From a checkpoint of a small contrastive image-text model: encoder activation swiglu, batches of 256.
Rows from block 4 of the image encoder, named by matrix and row number. Each number is 500 + 50 x the weight over its row's rms, rounded and kept within 0 to 999. All counts start at 0. Numbers have three digits each. After the name is the row's rms in percent of the matrix's.
# convs0: expand pointwise conv (encoder.blocks.4.convs.0.weight, 512x128x1x1), inputs 0-127
convs0.298 095:438385534548465512572558464515425545532466480475505529372499450450428461528476513472510501498450416536522513439535550554464537538586512480515559514444534486410582488439474440495589471453538617532518441440568542493615529538506548570514504488398487476398436492489465452541545453423483555507496495449457515576492470493437559444505485448573562436504499471470375517437517448553537468457541
convs0.299 097:455568500529483487569541500427427457525500507440535502402474476462454447452483446480507480510547476523453549476509548467472435568497413418482491421438439589545456443510582490411435477523515511544484555519479575555385502618526547584489491503507576525535601541481501567501531527530557399581548565508530415481497499513499452555559552504494571542518552596593554426486486482427585464500538
convs0.300 104:519486483496480531447471545573536541503533520568455385524559446495481463447497529518445481406449547462565538514560509553405564599492542540533491479460461464555558600462516411579468523560385498484512502404508546537466482512544500453515589521438491555418390590443488410484520488561435527440498548456524503500477575537548570437434468544431480518440447497562488535538552514438571454566547
convs0.301 114:512549600504562479470511443481495470447571550569536522561497468532550494490489529537488432528424523429522494568434534527473488382446531495472490502451595646429487453471533449479432469460408577567532537439425541421510541540502521537509456491507442492456457421509527587509548497509477549511504533526450452410504589482468634455528477482496357531511536578512457567490401456493469539504535
convs0.302 105:433519508490542503437541508504427432516577540454353575466509458484636487530446531473577583426462479541500528485592539358533465470635539558551545474518453497551487353511486525552453495516547539387454556456488483469463462443456494544497432496535509510526474496483529497569461458491565607500546507468535470519506471580528492519466395497499478496519488515487506546536576484494542505427563
convs0.303 103:515456578422396563464497481460528497466506526508517507458525448477514443525487398481498573464494490505439505574509503491565449551602475456478522487524438538571553541547466581443510497521596453464568576500515373477557561473438567523526446460531463557386533462537533524484615561513578526502592526460527474550545486502516460534459502545569406589522601506389493478473485457565502570551546
convs0.304 107:485497474516489424457535490544539423457473447494509545579538507596525479488565455545491414552509426514405430514582484540437557527563481474503470613549465454549499589513420505458434460492550508522580567483554519601505517469456440514546417597534475560513485468473447466512494541647432479440489496503546504502507478520454400476571497598504574453480513553412393510510468476520590495451516
convs0.305 099:552420446430545458479457524523466462504478450500548494480400521477501455571524467537597461537486479508530500454596584540483488482440520508502403517604534627454464508595507483566540523494520488460529545415467531491441514508534595599350423462441542556523495473442545519596498594525512473452542505470594471499549495505485400472453491483473534522553454525511423492572547464538501457433580
convs0.306 095:473494501572515548574414480503539419479595455513548544520540482468483500482385545564501486490472457440518395480455509478568510488554577435467465401467470464504540439506477506480460355523549449541465494496479521563548499514455470501626501530380356597491539434410545494516473443514466557523500459488405409537497491444402471567484469456505534455504500528556509523541559522510525438472459
convs0.307 098:490487415480326511489559536544492562510556372493567492590568486480516558516466495500591515477594488491498489527522520494475464527608462392508499503465527489460499479516556548660462491535499432463553584530497515489594513500481521505502520524535500523471471398448543506537488561457496532448519524453477530407562463421437548636494539499475451446501474598477468505546485508574516539572460
convs0.308 105:516487413490440516567432486472513522482451534504585581462525373487543394529467620562493536521512506550534503520463491454511579565500471485497448503577444540482465372503495519602375424556569481507564508461584512452495515440549515534549504490512434484533454529578454610543494464448560541474500476497539503559506557576402568454610519525501602479492515451494507417508505480494512482476547
convs0.309 096:503483511522535551474522498528522518509530468479516694488532549461620488507490540458505524498558557469501494595504547423467441455561503535561504534533552450510481500447466421563520522387563467475495559453454471415500506439510530449500536515446508452541538448439460503496463427376557605476482519584530549445458616494523438580465468500360506441429529568438477548443497508498555504487517
convs0.310 101:424412582427509489482478560460575539492519544519405538524569546564547452529578484454528457515504423413447505585496596447453456515417526529509521485587490547456481525426435515527469454453510428459455514478507467468417458453486564481490439596481391461483461521475408537527434503460489416513544488450593519503528488575560436563538492602602609456527511501466489484474482509551580493498507
convs0.311 098:509491593519465564549496554507420417569499440549559421503531521540466584497541591535592482523500483465495441443480528475482460565491498545504484382476572474517533518531504610544462494458517543436488487554464532417428544508471563560406423609511401513485605575561519459545540492459467491453453440584421552529522526498516444521514580508501588539553481513517531535565475560535474393454478
convs0.312 103:423509528462539521457453546535526479527512505520579437502469489557399466452394464484468485527494420500514528389542496505540491411477571466558472521462467556481507419537533456584527530522522507434603448526494551505526455470526511461407454530430440609558477528656559472531521450574489456535507477514577542446408562523473485448457517493590514531497382455513504569515462461566478460470387
convs0.313 097:452426539517539503499417435517525486554478577559503590511440500493505425578478517459488446482424464454511450480555567588402540457451489490498557532475580565478525430469433491585409444486548460602462509468558541494507660561449530491428474536520402497478422508451515520532514482638501465527526468420474528424490528469398510413475444515471503473511485522526532519538484478449581542481563
convs0.314 100:519426565434548488489550481546563474483474504519489538468568599518492453590575515539562499513503507526437539525509451478332440488509478511410517440576395515453475483522402438525452552526470462525544506486639601473457495419485464548482512551468490529450558438471467513515559442500526510529517475502586565487495554444444421457453434586582521567525509578500461496527575390472532503517470
convs0.315 106:418497585535433557638424531455469449474475564511497558412570493441540484527518538437572539445496596498482491530491438439573514501553419459528443557406466499536484476499481533560506561458491551516576541486553540478550563522463452502418534434485517521414514571549518400515525472493525515458508443464491529450548454360519440554468487576446594519578420486536527421477531485519454556489555
convs0.316 099:572484499465506566529488489546560491457520497424517500512428496523482562430501429547498478585532473430542516485427519460522602429494400576445517517540526490518477590595470508503424562553520482512507481548601623409467443478493598594480527456541457515490582562417513539549517484524441532547479515541477544517436490547515411451563467564582540541485493459503504555529592593519381465538485
convs0.317 100:442505578441529506478518574523512409527458471436495553418473510464543498562501499505457505440485456517500422497537387649410461443461456498413532485444583482498447472530527496473555530589500484521479503481471493539550453439474501448456449556471556520504573515483411481496463408478452541456346574530408549525441423443517497600497412476529520506485476535492578551525496484427567524458427
convs0.318 102:539478508499551604516498462533491491490534490479491536461510458433481526491489511499586539592585554541563509403515536507464499469534499568597524506501507488557531452490415547552514548538502438359460475535528625472485462459487500341481551415471397567585481539501579541499540516473539457524470481490461592556550505466460406532458454566539517455457440458477505465528514496597429382469480
convs0.319 110:505413524481475476444435603532507513519492498589610476530446573418445439486495514524488506405528512489462568557548532534515421492505519485547525508503471509528612545509542556648517457476583486487575513471500536494389536467475499549438518426467567388517475471472473481537511564371492529526502492530485495517397437604514463463494421584549501447556471421491522483548514419499459436545548
convs0.320 096:553462520532499555511495487465509435525524482504564500480503533516467526545480495470477564489454506514434529479503558486577512515612498460476441556508446451502481572521502495491510534505517493507527433401446433478542491504569576404556535475515515478427532541600482548550618504578546517441473511484482474359524472480562610488393407402400486600545507479438476429567480391476538553389529
convs0.321 099:554529468507507605454493507599547461511482490500397529549526462441533437605489478463536535467509459527512485529431470543577556489475443558538549556471504536521459483380400480547530313502522412509559547501547499507610468439439536538536530567494494513468519553509537517513469487503423448434513439541437490506478464567529394501471602533546591444462499484478480557520464555471544421442476
convs0.322 098:570492424460563477491467481543493527465624560431558540404500515552407412521547473499499537558574444489469569466540523501467498511414546452550553509516475529469367489560403440608425482437489437535485528493526489462553546488517604550468469520472435521402456548500445433457514560525578481521551478514510481494510426506442521396426500489468507459507477547450435416593517429555531507494528
convs0.323 100:607373456372559476483563526432503472495573500481393545473563455510479499514493521579553576548597472527433497401528513485468534513450472442481518507494440527496496462495453554407431483475530554456531523477461591472398487513493481463513449414495538553510507484439492557598492521476402581592492438501570508482368487520477420540546427540520515574457509519496467561445483542509534520518472
convs0.324 093:466444461437583524554566395430407498473614527497522522532586440571503587408488543465526421460469490540536544486536605510519470470533491587520432543463494529604555552556532535532546522465517540414544592494449536503517496442468525486519398455453419428374542531502490480474578514455572542478491543392540447544440533517503511548475510443424528563521477487506468531537508423512476503473483
convs0.325 106:449408485526534428405519397481467435499535486492529464503540528535502407523490490546544540448492469489509517396522537517479529418414500623512450509584438415416479522499480437582610448585512553510514499397577470468538495554457540495499488515505535507533475488535471478539549404505462528478560533512570443549503544492554490411496506500545430494648450511529458529479544414476457623511541
convs0.326 104:479490448575425508424507502532458443521504456462597534540445455528482546522496481450439521525555494486470496481507522510489487589538429531512527542432420471542558576556491470497488518552362459557466422518572567397417529551504506384533461428480428507546525496482469467539465494574547487530451532488431549400453518604418423517502508515520578459513454460410486488480485426532587408501393
convs0.327 096:519473523528532576537450465576499557518570488458572572459531401514477549519557468534496463489497556545449420494498460568471454513541470376411548480458493653478471469529501501550481547524507447547588507467576522490451553467422503380478403484517498612520503440444446502467532442565478529559541531408491536433462556502415524490461437493494542474484432469390430458535426523442481531471477
convs0.328 097:547454462405425548446565514464439474460518496475546496423586534501493483561451428420505476578608497502569507460547517510538467447532524484561554556611579573467574438521488493480491493512448519472503557518484511501505402422495439459548534406473394526494518444504450500543570539438429474597504511416495506501491429578530440569509441441500507469497539485501518528556572421550417461502371
convs0.329 105:479519477529502572503445474513471595501458438562509508549572501501494549471466518556476587491438450476393566519455474453493502550490509631520529462479592511554543564500428592534550478504455462407465517503476378443469461531501486508455572529483457498417515569509509490491551483471542584393413558488508462531527547505549429591477519543401485557569508566480502607529443569595506405478523
convs0.330 104:561514456587471469487544547399468511517589507465514469494437437447474467523543432515449502513498486593493527523436477420440431488492484531404541495530556363441496495553543457559538439486530614530404431510519479452425489489498541529616540582512417454463592490512562505537554391455494519471564439547497598448515559446548470432567506513520551534499433455465530476460440520506510501419487
convs0.331 099:482498441579491442573454473479511453508515466468534581396501514383414473463531552473559523578548568506453501626501506538559556518503433442504496569515524533457477448440515472555510450469484586469547472431577604479498495538521497557494406484472430507476550476446583493542629523539456536501448557549529466422535484490468579583435579522482504503521521525388401539472515429568535529480500
convs0.332 099:469494532474585531483388523466445481432510549520481487496591535573500557567584641453502484471426478446415504442498577455508518526418531419537502579459465495475483489501458534473501412507513488435537538508470503502486558446513561560449487458576566514502506548539443546488529458479483456544616558431492401430532455432525498505453554528534382529421435480508537480471431468454631550495445
convs0.333 090:476410427452500543422452489518518499602482420514437484483545552529464457620485552562528432523555442505526526531541504523579365529447543457550470476436547522408510556433538505496463478394502555489494410573433449525500496502366546497571528495521471544522496450452488527574469471481467518592454502546458553478602539543575475541518545437528448495530507420469468603579465505497474526494562
convs0.334 092:516386456558573427536419523459509492503511519486512489546480567517485526516578445449562455496436519519547450464527487472499475441547527382510481497518470440539573523543473439530513473514513489419505510488584531590543438502539428449497538489500523553569535478589353537437596543472477446497421514572465535523503476365483622456574476511481622477471528490468520463569548529475553550475588
convs0.335 100:507537461562528496509542581480506444464576494495598553503486463543402444526472590468467509533439518525458566563510482520433457469524553485518505487404516593518535435460440525552465406480559446588501525524522565415558544539504542502505428508503431551400401458397512500453501373475553453501604484440464465499462513488493528454448544561434444427603470513460515502534484611487536550539532
convs0.336 108:516517478484513498422529455476506516564580583557595502444447508558491480510461457469448411541550469446552468456555474502518508467527512552410448504549372432434456426522554475452538521503470526541523505545620462492496509480499591485495478528444487460498532464455515459500507514489468585443574402498436524444448562493464551426497534461591572498495597625567494417525535493504438518651459
convs0.337 099:538490539419471454526473633512493519392551550603560444458490466554526512420510479547509451453563440502471575441423532504509452435561497535467561462456520457498507471457445501539534493432422403539498474570417540476409418503420491540529572522479493553513560556389495618546496563522494428416479498432470477464495513481506468522406451447501567409434513509564491557501479484471496518438551
convs0.338 111:501395484450487624541525469559500572534586518464508458546455586562537436526471561478510513412501478472401463371531485518525450534462541535512567570433424384496524427487481438548462495437439481505542527433486485557475566587476573510518489515487464529520522491542445547556590476568502423534427499452419484464446487529523538473590505426429513583603490468484476529531470434566538497512499
convs0.339 100:486548543485463448592544553518576497512556459496574511472508400494514598457441533484465473528541534534441461432447435490534468474490530493551531505460537439416586571460445456464517559523495526438571475514539502446512529571373513504515481500427494537592564490462485501434454525500565450516418479520418496521602605562529386602516468443495518511510505461441471559597447428419448482511423
convs0.340 095:411474471371513572540494552458568444529504527436435551380537467475486533491484473406503445578576457596470530491493517456520473498525416550506531466422532532518453460488410522459481481449436536556444499513572480509435501514507570467549512533518497479514630508488534574533535463544430562637474574521497570501416548438460499466534568555524570571516578471487444441478455479558430513543479
convs0.341 109:497496471511548502460506448500569495622447626564549436465515491488565365507537481490482522413434392568414580576527519514505465435518489533481506472471504534483475567529529486491612535409463463542472583453437547569537570535485505469447463538564520480501411500500457464528533436564454483525540551514466587519453524531448536482413472501568537482446558567515525474433516517403493409548425
convs0.342 093:500543496511515509506511543548562546521612476494418482528589501506531613436530528608436447444498470477479544472520530513498553442477367540494498584505500493491474403436504540484451493536568492632499511464577551499502428498505454554488387481573502525478605562379443509541536471522430493460492523536497487507459538519484584529537447499566547573461555400459477590506511568411453474530527
convs0.343 102:503470472513543478604542552524581489504507523540430491431620521454458531481470500541521457488406602421471525598567512511476621488540471456513511419462486446514445533526495417499535538528445491489438564507508494588515500349463532556515488576501499496498509487533578553485537543548509451540399581545392468473546547494518551430446521423455541506445530597478511507526549541458460622499520
convs0.344 097:581519493449466352432361454519526545468508570451534496575565481525536491467528487448571481527498483415493515516474527477573562407518555369495493539449459485474453482426534505489457503530439538550467473532530434516426514485448465567464475486388521505598460519501532476488577465519568522400457528660445474490465484491541464535516566543408551487504415549487550523444483525475548502538481
convs0.345 097:500416527494518509373483536478507450474483525506481506505602545445486564532502474518483453553569432477458518693496476541478456540515609499406554447485510502552451588545444421596495520462540467555527486450462488520514581527460523546551573451549475527567420551489419412566556475514508421497569537499435512448508593570430445481533477449463520435445483468538506520533549483481512423556494
convs0.346 096:495404583463515500524541532430417536520557495585439568543478532533504447537472495460534524521529466467453521505504425478548398393505554457554466549495488422469394473466498562482492435475450484520558554481438545527488385610470567434478532509549442447591568568473438502494499472521460487490442529526433518544500622462574571583508520437507453496532567562507408576526520494580545461556527
convs0.347 090:538455525401439573442508410446526497474522500444541531467467555473477474496405520458440505435443512496590591473468545483468556567564489433616488541500560427498533382493607542549492490511517500529502546530487480537492506611552539457432484520507535593423538483534475506544622564477608500444507464474502531485459513535482529610522455437389495581540472420516496545525562515491473499432531
convs0.348 111:457449480495450502523387425487444542558465469533383573492378578427517486573507551560484524487526502528530619535420558506558427495412501514552484490513532507488512554424452493428534497498463428551494574504487408481394570510590545492561449480479372532487583523476527514586530440532518487522515462453454493435488532484537466556497504446502406496510509457492478533482368501441552506557511
convs0.349 114:502506529483590505453504433514537539511593488493545561517486523525500494552560505425530540562474519480453461535522541506520416478485488517568540563580525466441458502445489438516487519411601474515489527459548481503510533477496534475411425588442509618367544556472447491602478424486520475506671573502499502463471490471512557468494462616532419524607532511532548504438513491412591547552524
convs0.350 096:491437476419497544641477452508571463558501468446509544432462501543534442465498512521518505562532546485481471529542467506564432380448479376587427443439525371466468556480436471464461462542428545459403526549473461528480510456480419536474424495470469527463492452450571555542534503552472441414458543465537444532527525438499523434417508585385493500507483504462524472479518509437499546537394
convs0.351 096:594493427471561495589508541485508481485493433520532427481514457409540479514515524566548505511467431476459510494499597577550454384496508506440511530377532519529475465420480547453491504505421490486532418399486460478620465456492475511528442490501439520533561519510466499640503580472463435554506524525471502539522500554612479516399451480579538474433632507564464500514417511535483500589475
convs0.352 108:522478605543447489622489464493466575485574512445448462438490486494492492471558456435547567555501478551576509474517454554486496543596487507517574494398464516505530534458555507500539533508472440458448545539555516577436426519469501544529543468441513492480495455596505466345486499524435554525543556444483550560432559487482331475478549403565493558398507499509581549458513466516535433498464
convs0.353 108:509334478540438545566489466484532511433539403483487565562461547534502502479476444482480383564553458487531504400468552473529398477593548486499449486495511466490522532543486515480612484458483494493536547532540419530429508524436394544554491504485421455453499437560571426564526552494492459585500511525427484494504565471465587362468421464490437423475528497487500530467482510491518560500408
convs0.354 109:547498461444553564614478476501571423554501544435484454482422463500502435499506420488595500548526594501431517495445538469554453565586514462511472508536462419443452520477488443555515430534565475436477554485590533481464452443432500508540534402433462480457487478477482443515514418459511544441525533420406567567496505550417494542558473574507489448597543399473555519573572548522483506595527
convs0.355 099:448484477512448467451490526543480545532599432486433463593546439530557583485442562474481504489485510483445424538519570546559491514456459483408458578509595411487636440416488530527549422517465523617508516511480455506452512531482467408590436501500468581498494506503520469516410455527472502429448457474475517599488510502538652482536479474498519425514562433559506486444485422472413500512470
convs0.356 096:506417497500458543384494622557585482529452458512537534507521563477430408564434534512525521460454343495489506514518555484457532528451469418446473587485564519502498519535475522478558444470495547493496457469517530427513489494541570546517483518516486466424565426483520447579487404474481481504631493405542516521524431535574419479540470539565584530573460562533467470417497552583540483573504
convs0.357 089:508518508568456525456534542559512449560584612498524460489533583516541548525520517595521494508494497472495581449491448520571392456532470537412491421432550528450482494478447516421457542503543538383514493446550458524408500547408518539478562488581512492558493530591482492512444499454464410555514423436480424513470525502528545552465490474563449505548390417485415627514439499593539504478500
convs0.358 093:519557533558455485467478518533544536470517474477508479478487474482425559471571492514490426471500399490477562589455501418496503535480671548520595473458530492468500483540417434554547450614525520443451531370504477508545446438517463427507514435473453521524481496504454504415502566487539536374514575546438428555575522532449510532453435474519489442460433579515405557505516573572482482561531
convs0.359 112:443534450567501491444486545490446492505559560631405606497498493459586535506466451565487463498449505500551482531425524426444519482550478484538575532569506508493475528470505507437483583537537433536528529480511549571477577475518429573489580477528490474576502484553420564451453541559469587639487484506542494441566558522553412537448530458501553385473471507517468511508492390494487446456379
convs0.360 100:491488477449563474485488546519552449547383456390573505500491501444517507454489536561519483527514590553533465436449486517511566484460535489399477443510520562517518548553493552526573536431501516522491552501560408469493568490501520515565486525572517496570469494502538629548485569348512503472435471618518365435461474418504525436536530480566446486508447550429488459522490504448404483558585
convs0.361 091:425455513576518563525482594503526540476459462563496508483488537505496491563562535482556485545503571444456487497581570496470492652504469514433462441503563472533523536568467429437607530541437564486480500527512488423475453490503386454524467519487509429453434477401584444503504464527498539427391469480494460435501486519401510379557443618600507443443528526506439503465476495438546512534478
convs0.362 098:538442481471577559561457479536429412470495478486529523562483509440516531465542463480598431521658459569429528531497535518560518425458470474474549546514503528443436457481505426498475494420519430505533526469475488457544492541440557503530525428483499541423499442471484495431516531472559547546432606462528449569557466420461495488469447524389522438586428428504488581502520594554489597399455
convs0.363 104:454439456492446365425459572494518492553555457481469495493558529417529540372485435490497516523450469526573525398501449454479557596508541518528449495460501460496513474495497400467414527578406529547425441486556510494444488466473491581564502521510543498594365509470486573464484433478585525567433519481475507580427558571495467448558473464500427534503525557456490549566561491517441551531480
convs0.364 093:564407515502438453457530439554483556514480538511557528503466515500536515597555466444467581488460475560474534557467585545572512559475458456559442551427468425445515515465485574568453525526464408513553504463535482509447535543472608600473462499545574391484482517463518561475415511496495486435524555538535454472487556505501508621531482557640544497571563520441429513569471458536527450542395
convs0.365 093:621530444535556472489503544498578525559565567524514549548544490540518479495508501439524430434514488445387488419506457450552599470441389502489486429493414463502456405378555579492443477550533493525523544542554485534569491503474458554442494568552572499494507522508485623513534506536407456550508455486495526496458477568547513546529585541487505580503494367434532534449504563539429453463504
convs0.366 104:543467512430469458499539598510496440548454452449467568532487504541594433538530477579491548523578436433505422485490443538563407457500478501562479474565656527555461607433446507472465518465532526518432504491493451456489528501471469410425472575538429468528559488487527447634599483628473464486515529519478527457492509536536539495539467462451546431503540514526503559503616469489573496569507
convs0.367 102:483460444536525475575489480527515535444403422537378487541558506401492511498518493455513538502515420584489566548487503479547548438539570491594502558534495542537454474548519593465562485544556594456536521483456415513465527538480555476482493468489519508455482539511462469418507514472458550537513590645439552535618509452446524570461479496547497351544451446470498589455461478551585476458470
convs0.368 097:541429581448465529478515606487457477558482491571537552431547564565469515607508429517536485472517498556464475505531508539479520536549451448540466493474519561515511415477453507649592484479506453422509488452516578458536601501494562535358498393518461456478468551495511491479493581488485498532596604522484432524450502494501379477458484530521507541559546434564489490610479567547537476487560
convs0.369 098:527558511525598577509404531481506500460462431515526448518534466507416540599452474491493498568502580438431565482459547559501428553570552503529494489556547556409548466517546539533566625406519460485447473459471515494505500496467486508427486504522514429524452413506606586523548483559561475490515475551417465445451519540546427545492544481487492486381536471585447499534390485527515390448440
convs0.370 109:453433433562504427436509533470531500516466388492459461487478568487511442551484456585528531426522392570455523547509481562574477499551469498539520505456534388499445425507543452498500499432424553496479426495539457509410419504468583493607510488563527402524557484438559547461462541531559456531473413540555534470457540407514481432617493524594503545592513517498476566582529552491497532500460
convs0.371 102:534524582486482551516518594492473396407587377504438517447534502491522384491514566521589412517435441474465479381423447511510437467479487501479481549457485510434539555500521466437464477484424599453514449454512514487492545544455544520607481468455455549513567510435482485447488383579490514471525506416361521494570487447530454565518527512496515540504468479546483465559551505488478468495403
convs0.372 096:473471476455568457622483452463524504484498496574452564373493467446538424602509489439465526489536463487453367511529455461573479424605554418592486578512491525517505505528518536503485519479506604480563539476534496504513498522475504498556562429397507439501556497509472529381463540477510452532459515569567536469545509515411504541516517443520594421542581446497480511468432475626459494466461
convs0.373 104:426516485438559451479472538485617530500528518492435418419441492519429559577531455480527513487517434484442555509424430509509466556481433494542455446607592458518487465534435426499487548394394489460499497523455462523481392522452567523561545474500526502587590470474565556448542515505466525451444528523528445430494509434577503445549522573411461470477610487525481560413444500458503483445551
convs0.374 090:540468530515456518516517567495529568474517449564570450484557417516430472498452479541470468388535611512518457490529531581360576587478546469424524516475381442565494510479491417589607430486454488450538559487528625486453541425488487504504587474444512499460440562435501400466456440461571449492462518453512417520477464517512494452512547493495539471470487414533581474489512500500492450552523
convs0.375 087:474480502637468482460433506566450524520465506572437521455522535461530406498533512489501592527495570540583501541538526566468450472504560468411511453454532489523468593462505448514554493520439507393613598485527474572511554611421448493554471541531553541553523464426538539473484419527415498453496492554439537559431459487489492496433564481600571451552512588566438453486481558530449544517488
convs0.376 099:519521549451557506528563426401461586505560530440447600448489518501529529466410546456508479534525511542513502438527531478495534456532530567559453410575452503412415389487513482515532449493467460483439488502509414514554514479480668464438457470519461446483547476504504595505569558540560486491579503489402522492588553542540461518426515555449531627502503439425565495486568536494507548542493
convs0.377 108:518487524486483459397425586550552433543518522481467507462550451577567494564561493543536576583537471547544504512514527490421539429543538456470605493511507428543468511452440515524405471516443555579623501512569524526431542546536516455491436546506554581423475541499410517485537559460544479530403490554476470525565540534500319494507487532498511478499526566394475437512555567529517527521535
convs0.378 108:529497517520542502533561551486583518562580453397433443539476584473508555422424472420466511537475413471495592490569520465435529446533441502472498519454457532495557489530384528505478472440517477545604576489481577491419491482572529553436462551519456556490573558387488510599557471501487530530412507484440494469430471541408519522604471492531415557581517474459541494533499422576482492487478
convs0.379 103:521431461475558419485444469529566512464501518495501513455432493571442468495430502547535470448414500572440482438446589421434484574412570612557531515463478429508495496479521505514507437560500580535490432452510459464513473589503452541559491583501535583454454648461464529559542500517506482493555591451568435425554494455544555458390468462482506527549484480520465504563528417568504520566563
convs0.380 106:436473478450548538504431416592457461552482480493491508457574531551521490475442560434542573556524425582465527459538464478490398570426533516516519518481477548547468493487498585488617442504505554566497399499534407520498467500485485485523510486418433482544531452532414512606446498521424473470434496512391507535492515483603510545581477513467585558474519558588622488612451468539511508508532
convs0.381 099:488500456520539512551556475476554434499485448455438436536585446436466518453431495593496459584551428405485610452510480451602533495452508544481466486534573456587438460467498504461447571469420553501555582457438497501522405564509490472500410579512589420600496529431475509491459422462400428487549417465443450500523496504522522518490494540527605525432456540507479477526525526468441551561504
convs0.382 092:587512469457534453512401461392460514558601466482455597470485501440590405398456495498502537460462447521499480476537488537478500505545497522585400400521542534535464409508521528554465496415467552508464585479467523481499483523480537423466514529512435473502542452521550533447393452501431548470484472601605531482510463556464552530486524425573570484486403472430471598515470530573540514458539
convs0.383 105:473471587517468559515621534562535545449584574525533474445471568518528441429437451454532492496532476575462603482512479478423477544545488544550526473485482421481434529531470582528443479535465425552457552609540576485520472510482403570566453485477477516513490582470504501489521535510447549406496476529538426422557519376527440490457555594509561376478561567534502508501552498508445492484574
convs0.384 097:562526480562518559477508478545597438581500540519507481513540537500506419478593545478503453461580524401457380495451486411507462438536449471537446523461589539541459492548496485594489526513545467526537558476463581570545487462577456435500491565459581498549443473516497367449460538459439504488583455516565434519458518550478574468497499527548475448421487505566471500505565516366431459600510
convs0.385 104:549523469504481613470372487520481488538497487479442589508503578530516451525556446513504510562498529543462469509497536611516536452533496451434583481483496505480552464593484489504563353501566336547590533482460509472419489401446554524598444532551505508486569562359440508449523532434553476471487515532482570520510479503514543472503588491528429556513533451521458524431487513457508514477457
convs0.386 102:468504428469530514454496470464421520547479456588517486496572473519527514431444524488485571445493471560470487596583447532521506459564500579549524437498567498499456457524512545569454593448474511468509585532468454577469445370503564460514524639509465439459504550475507401537524435463481557466433531488514548400531538503533472562539525455516536627507455400503414561539478567596515533453537
convs0.387 098:493517503536537513441484510537441558416440493499529446503522473522477500516685496469506430529554522431504425486525528474505577504477444447533528547333522485497505563466374518563533431459509513513461500531559501571574422440490429460513548503487502492565480532539420486593512547437454525467410535488504508491467514491565555507541523431544590534469512497489520486573412474502548514642403
convs0.388 101:550556444542548492507374426519599548482542582543591471449560570508570369499533464441571474466522551468465506477494544464449453467456511520504515496449616479484522528447477548498475486555496543483421513439538458570520504544441469455495512453457489444517419551546397481440391431517535538521460593485453491475466510491439545581600484492510560379497561472452482536554408465501550513500492
convs0.389 087:424474439490526504529524434502562495477597452576558620426475409471467496484507523587477510490581554543420502538481523480515472552510457606486516470403472513467449399447558474572490581519525450468551436528454520483446529496531485502544517445445502495417476363449450445501497600433533547434505515444552453469563468475461552572403524549417522541601504507428519478494517447554475542468508
convs0.390 104:599521469452547430471494388591449450491484506518466410464407471552541524505484543594467493443467518444435465453462471607520556468427555445413509536510475482523530468475508522496547494460506475581529408484482464472599518560474538497484520535513569441518418509491567541539492453524534495505330510578480395475559485545508553477464503444381513455520459500447505515551450447527584548453575
convs0.391 094:488508566477508478537476506451496540447580506446579470519548333519481463487481472547458501427569564499454431454529515502378499511481589578527486460569507527484528446501510357514482474563517429509568587573544460507418462391446499496584557501508526571438488437503494520526559479537540461445547595422498473459497499498540550433599429517488541550487496500543597447490527537427528450475522
convs0.392 096:467384441559506446518401486390459507422480442503506528539461436596399523502533530477528456374483510550453556465434565525548500514499463570566472540444402504422488604483468508433470468542453508484399471501548415569466480465514501481562572451488451559454490480555451518482454424423385501536488476441539517477511571444578520471434550456510426522552461531454527513493482453472545541486487
convs0.393 100:501552462409472542526481539468521470494489584432548491442515502511534417484421552426454495481506595471438551382492520530434461528539487476459479467533479568443477529359476484472430481434552455412458544585472549496505445452440525454432410493503549518435437455479463446445443516546473513509598430542515495594484432526452543491519503503484486593535570468478626410574454424517534484511459
convs0.394 099:600460497575481518535474478512525437460432519607526482561558542498442468437515510498426547483506613465435439530454504496481536440533528451527568539465475515480522414438631528432509542556564383513515505499538603550558435512562640477490585448471535517550481599551613510523538485484508435506480495548477505438515422443511565502468440501535428470493461487443516487476544491512540503538395
convs0.395 090:490426423500574500474533520566406427523581575502476547513467584426490491405476524467476574611561389482526526484448536509606454401581495615441488480495549513476478479529497523549469484466561516475587520478500530447529499538495540490459459427494504520475481493532435485511576451561546496466551615482579534557543521517450421511439462470468515507512474479429546617526394467507449501408478
convs0.396 094:483509567442455507433490507557501601545553547558472489464517517498488475604494518445486577551514531544507516477500608450510509558544519515542465572589522430531547491516540578433559498357433513519541430454513457569485485501453509501391473524422546503485492460534477448512566573514425491523503586422574542400597501595514545482550483451500510569604479481452532568522458412492451455453569
convs0.397 107:550477492519561570455491478525513550499520513518560547505548419536510437473468513496429494533550532535603414510563547506547436493561492524590525436470481541465523541523475481523502481564494544626511444663558493511538480522446508518398549548473469507448445473493518473512577562445518506534566521477453437535476432434453510605601568521418469441592523452386584596483456495522566496498457
convs0.398 100:429499466531518531441553487574531545471564520519471570550454504444530567484467493467505474537511501499431574479520550481519500543567516532385461471471498471442539514458651487559473439433466588628496485527547433548552450488455479503555576534496565575463460560480568427482509493481426563514478582442566435438488576453480550441558463529566447548548511624575520570551444555469537532488540
convs0.399 103:411503518480505460521463542418599486486401445436491494567391565428493540442560444526460580511490528513587422502646530545488510517426462440529475545473494530562475421418543498485486479525436476506557500494467557512528519569388407490583560525540502542559530529447440519470538507532544548475407414433519525518599511519483530576504495533445504459565540519506545463484537422478475445499402
convs0.400 097:533502375501516512448427515385484460512525478478541495663423470534493519561580571478537509555485486490540498520423572554548499514547488511511514409415574394502508599528527453516463465468501465531504515474546459563499501474526506457424347478463485518472429460432575438607519520496509504516420560487433482479571466577500512503461484512449397441516458504432440524446465490515469480462572
convs0.401 094:555544526515503509458517480429481551520499525466489553530496487659548490621434507515532596626430405467527455478500473580508511546503467463522553496465487450541464513514514478532480432532530521582516422464649478518505415511437550496453476491344483460533460534485501456585515468635562455497456490411506402437493533546485475487568503515520533471526506540439509530459486526556560484449545
convs0.402 091:520486513500483517491457522439662587566560516454475565545519498504496470352511531412446571464502495446355558508456479481527464441406432499564440417489459493455447565442565560466455477500527475460555462605479530518516484592462508523477529524556556454512512531549482601523581424549470516461451573506457506428522508512453515526425521563494542499518501500435485598412535528540473482519508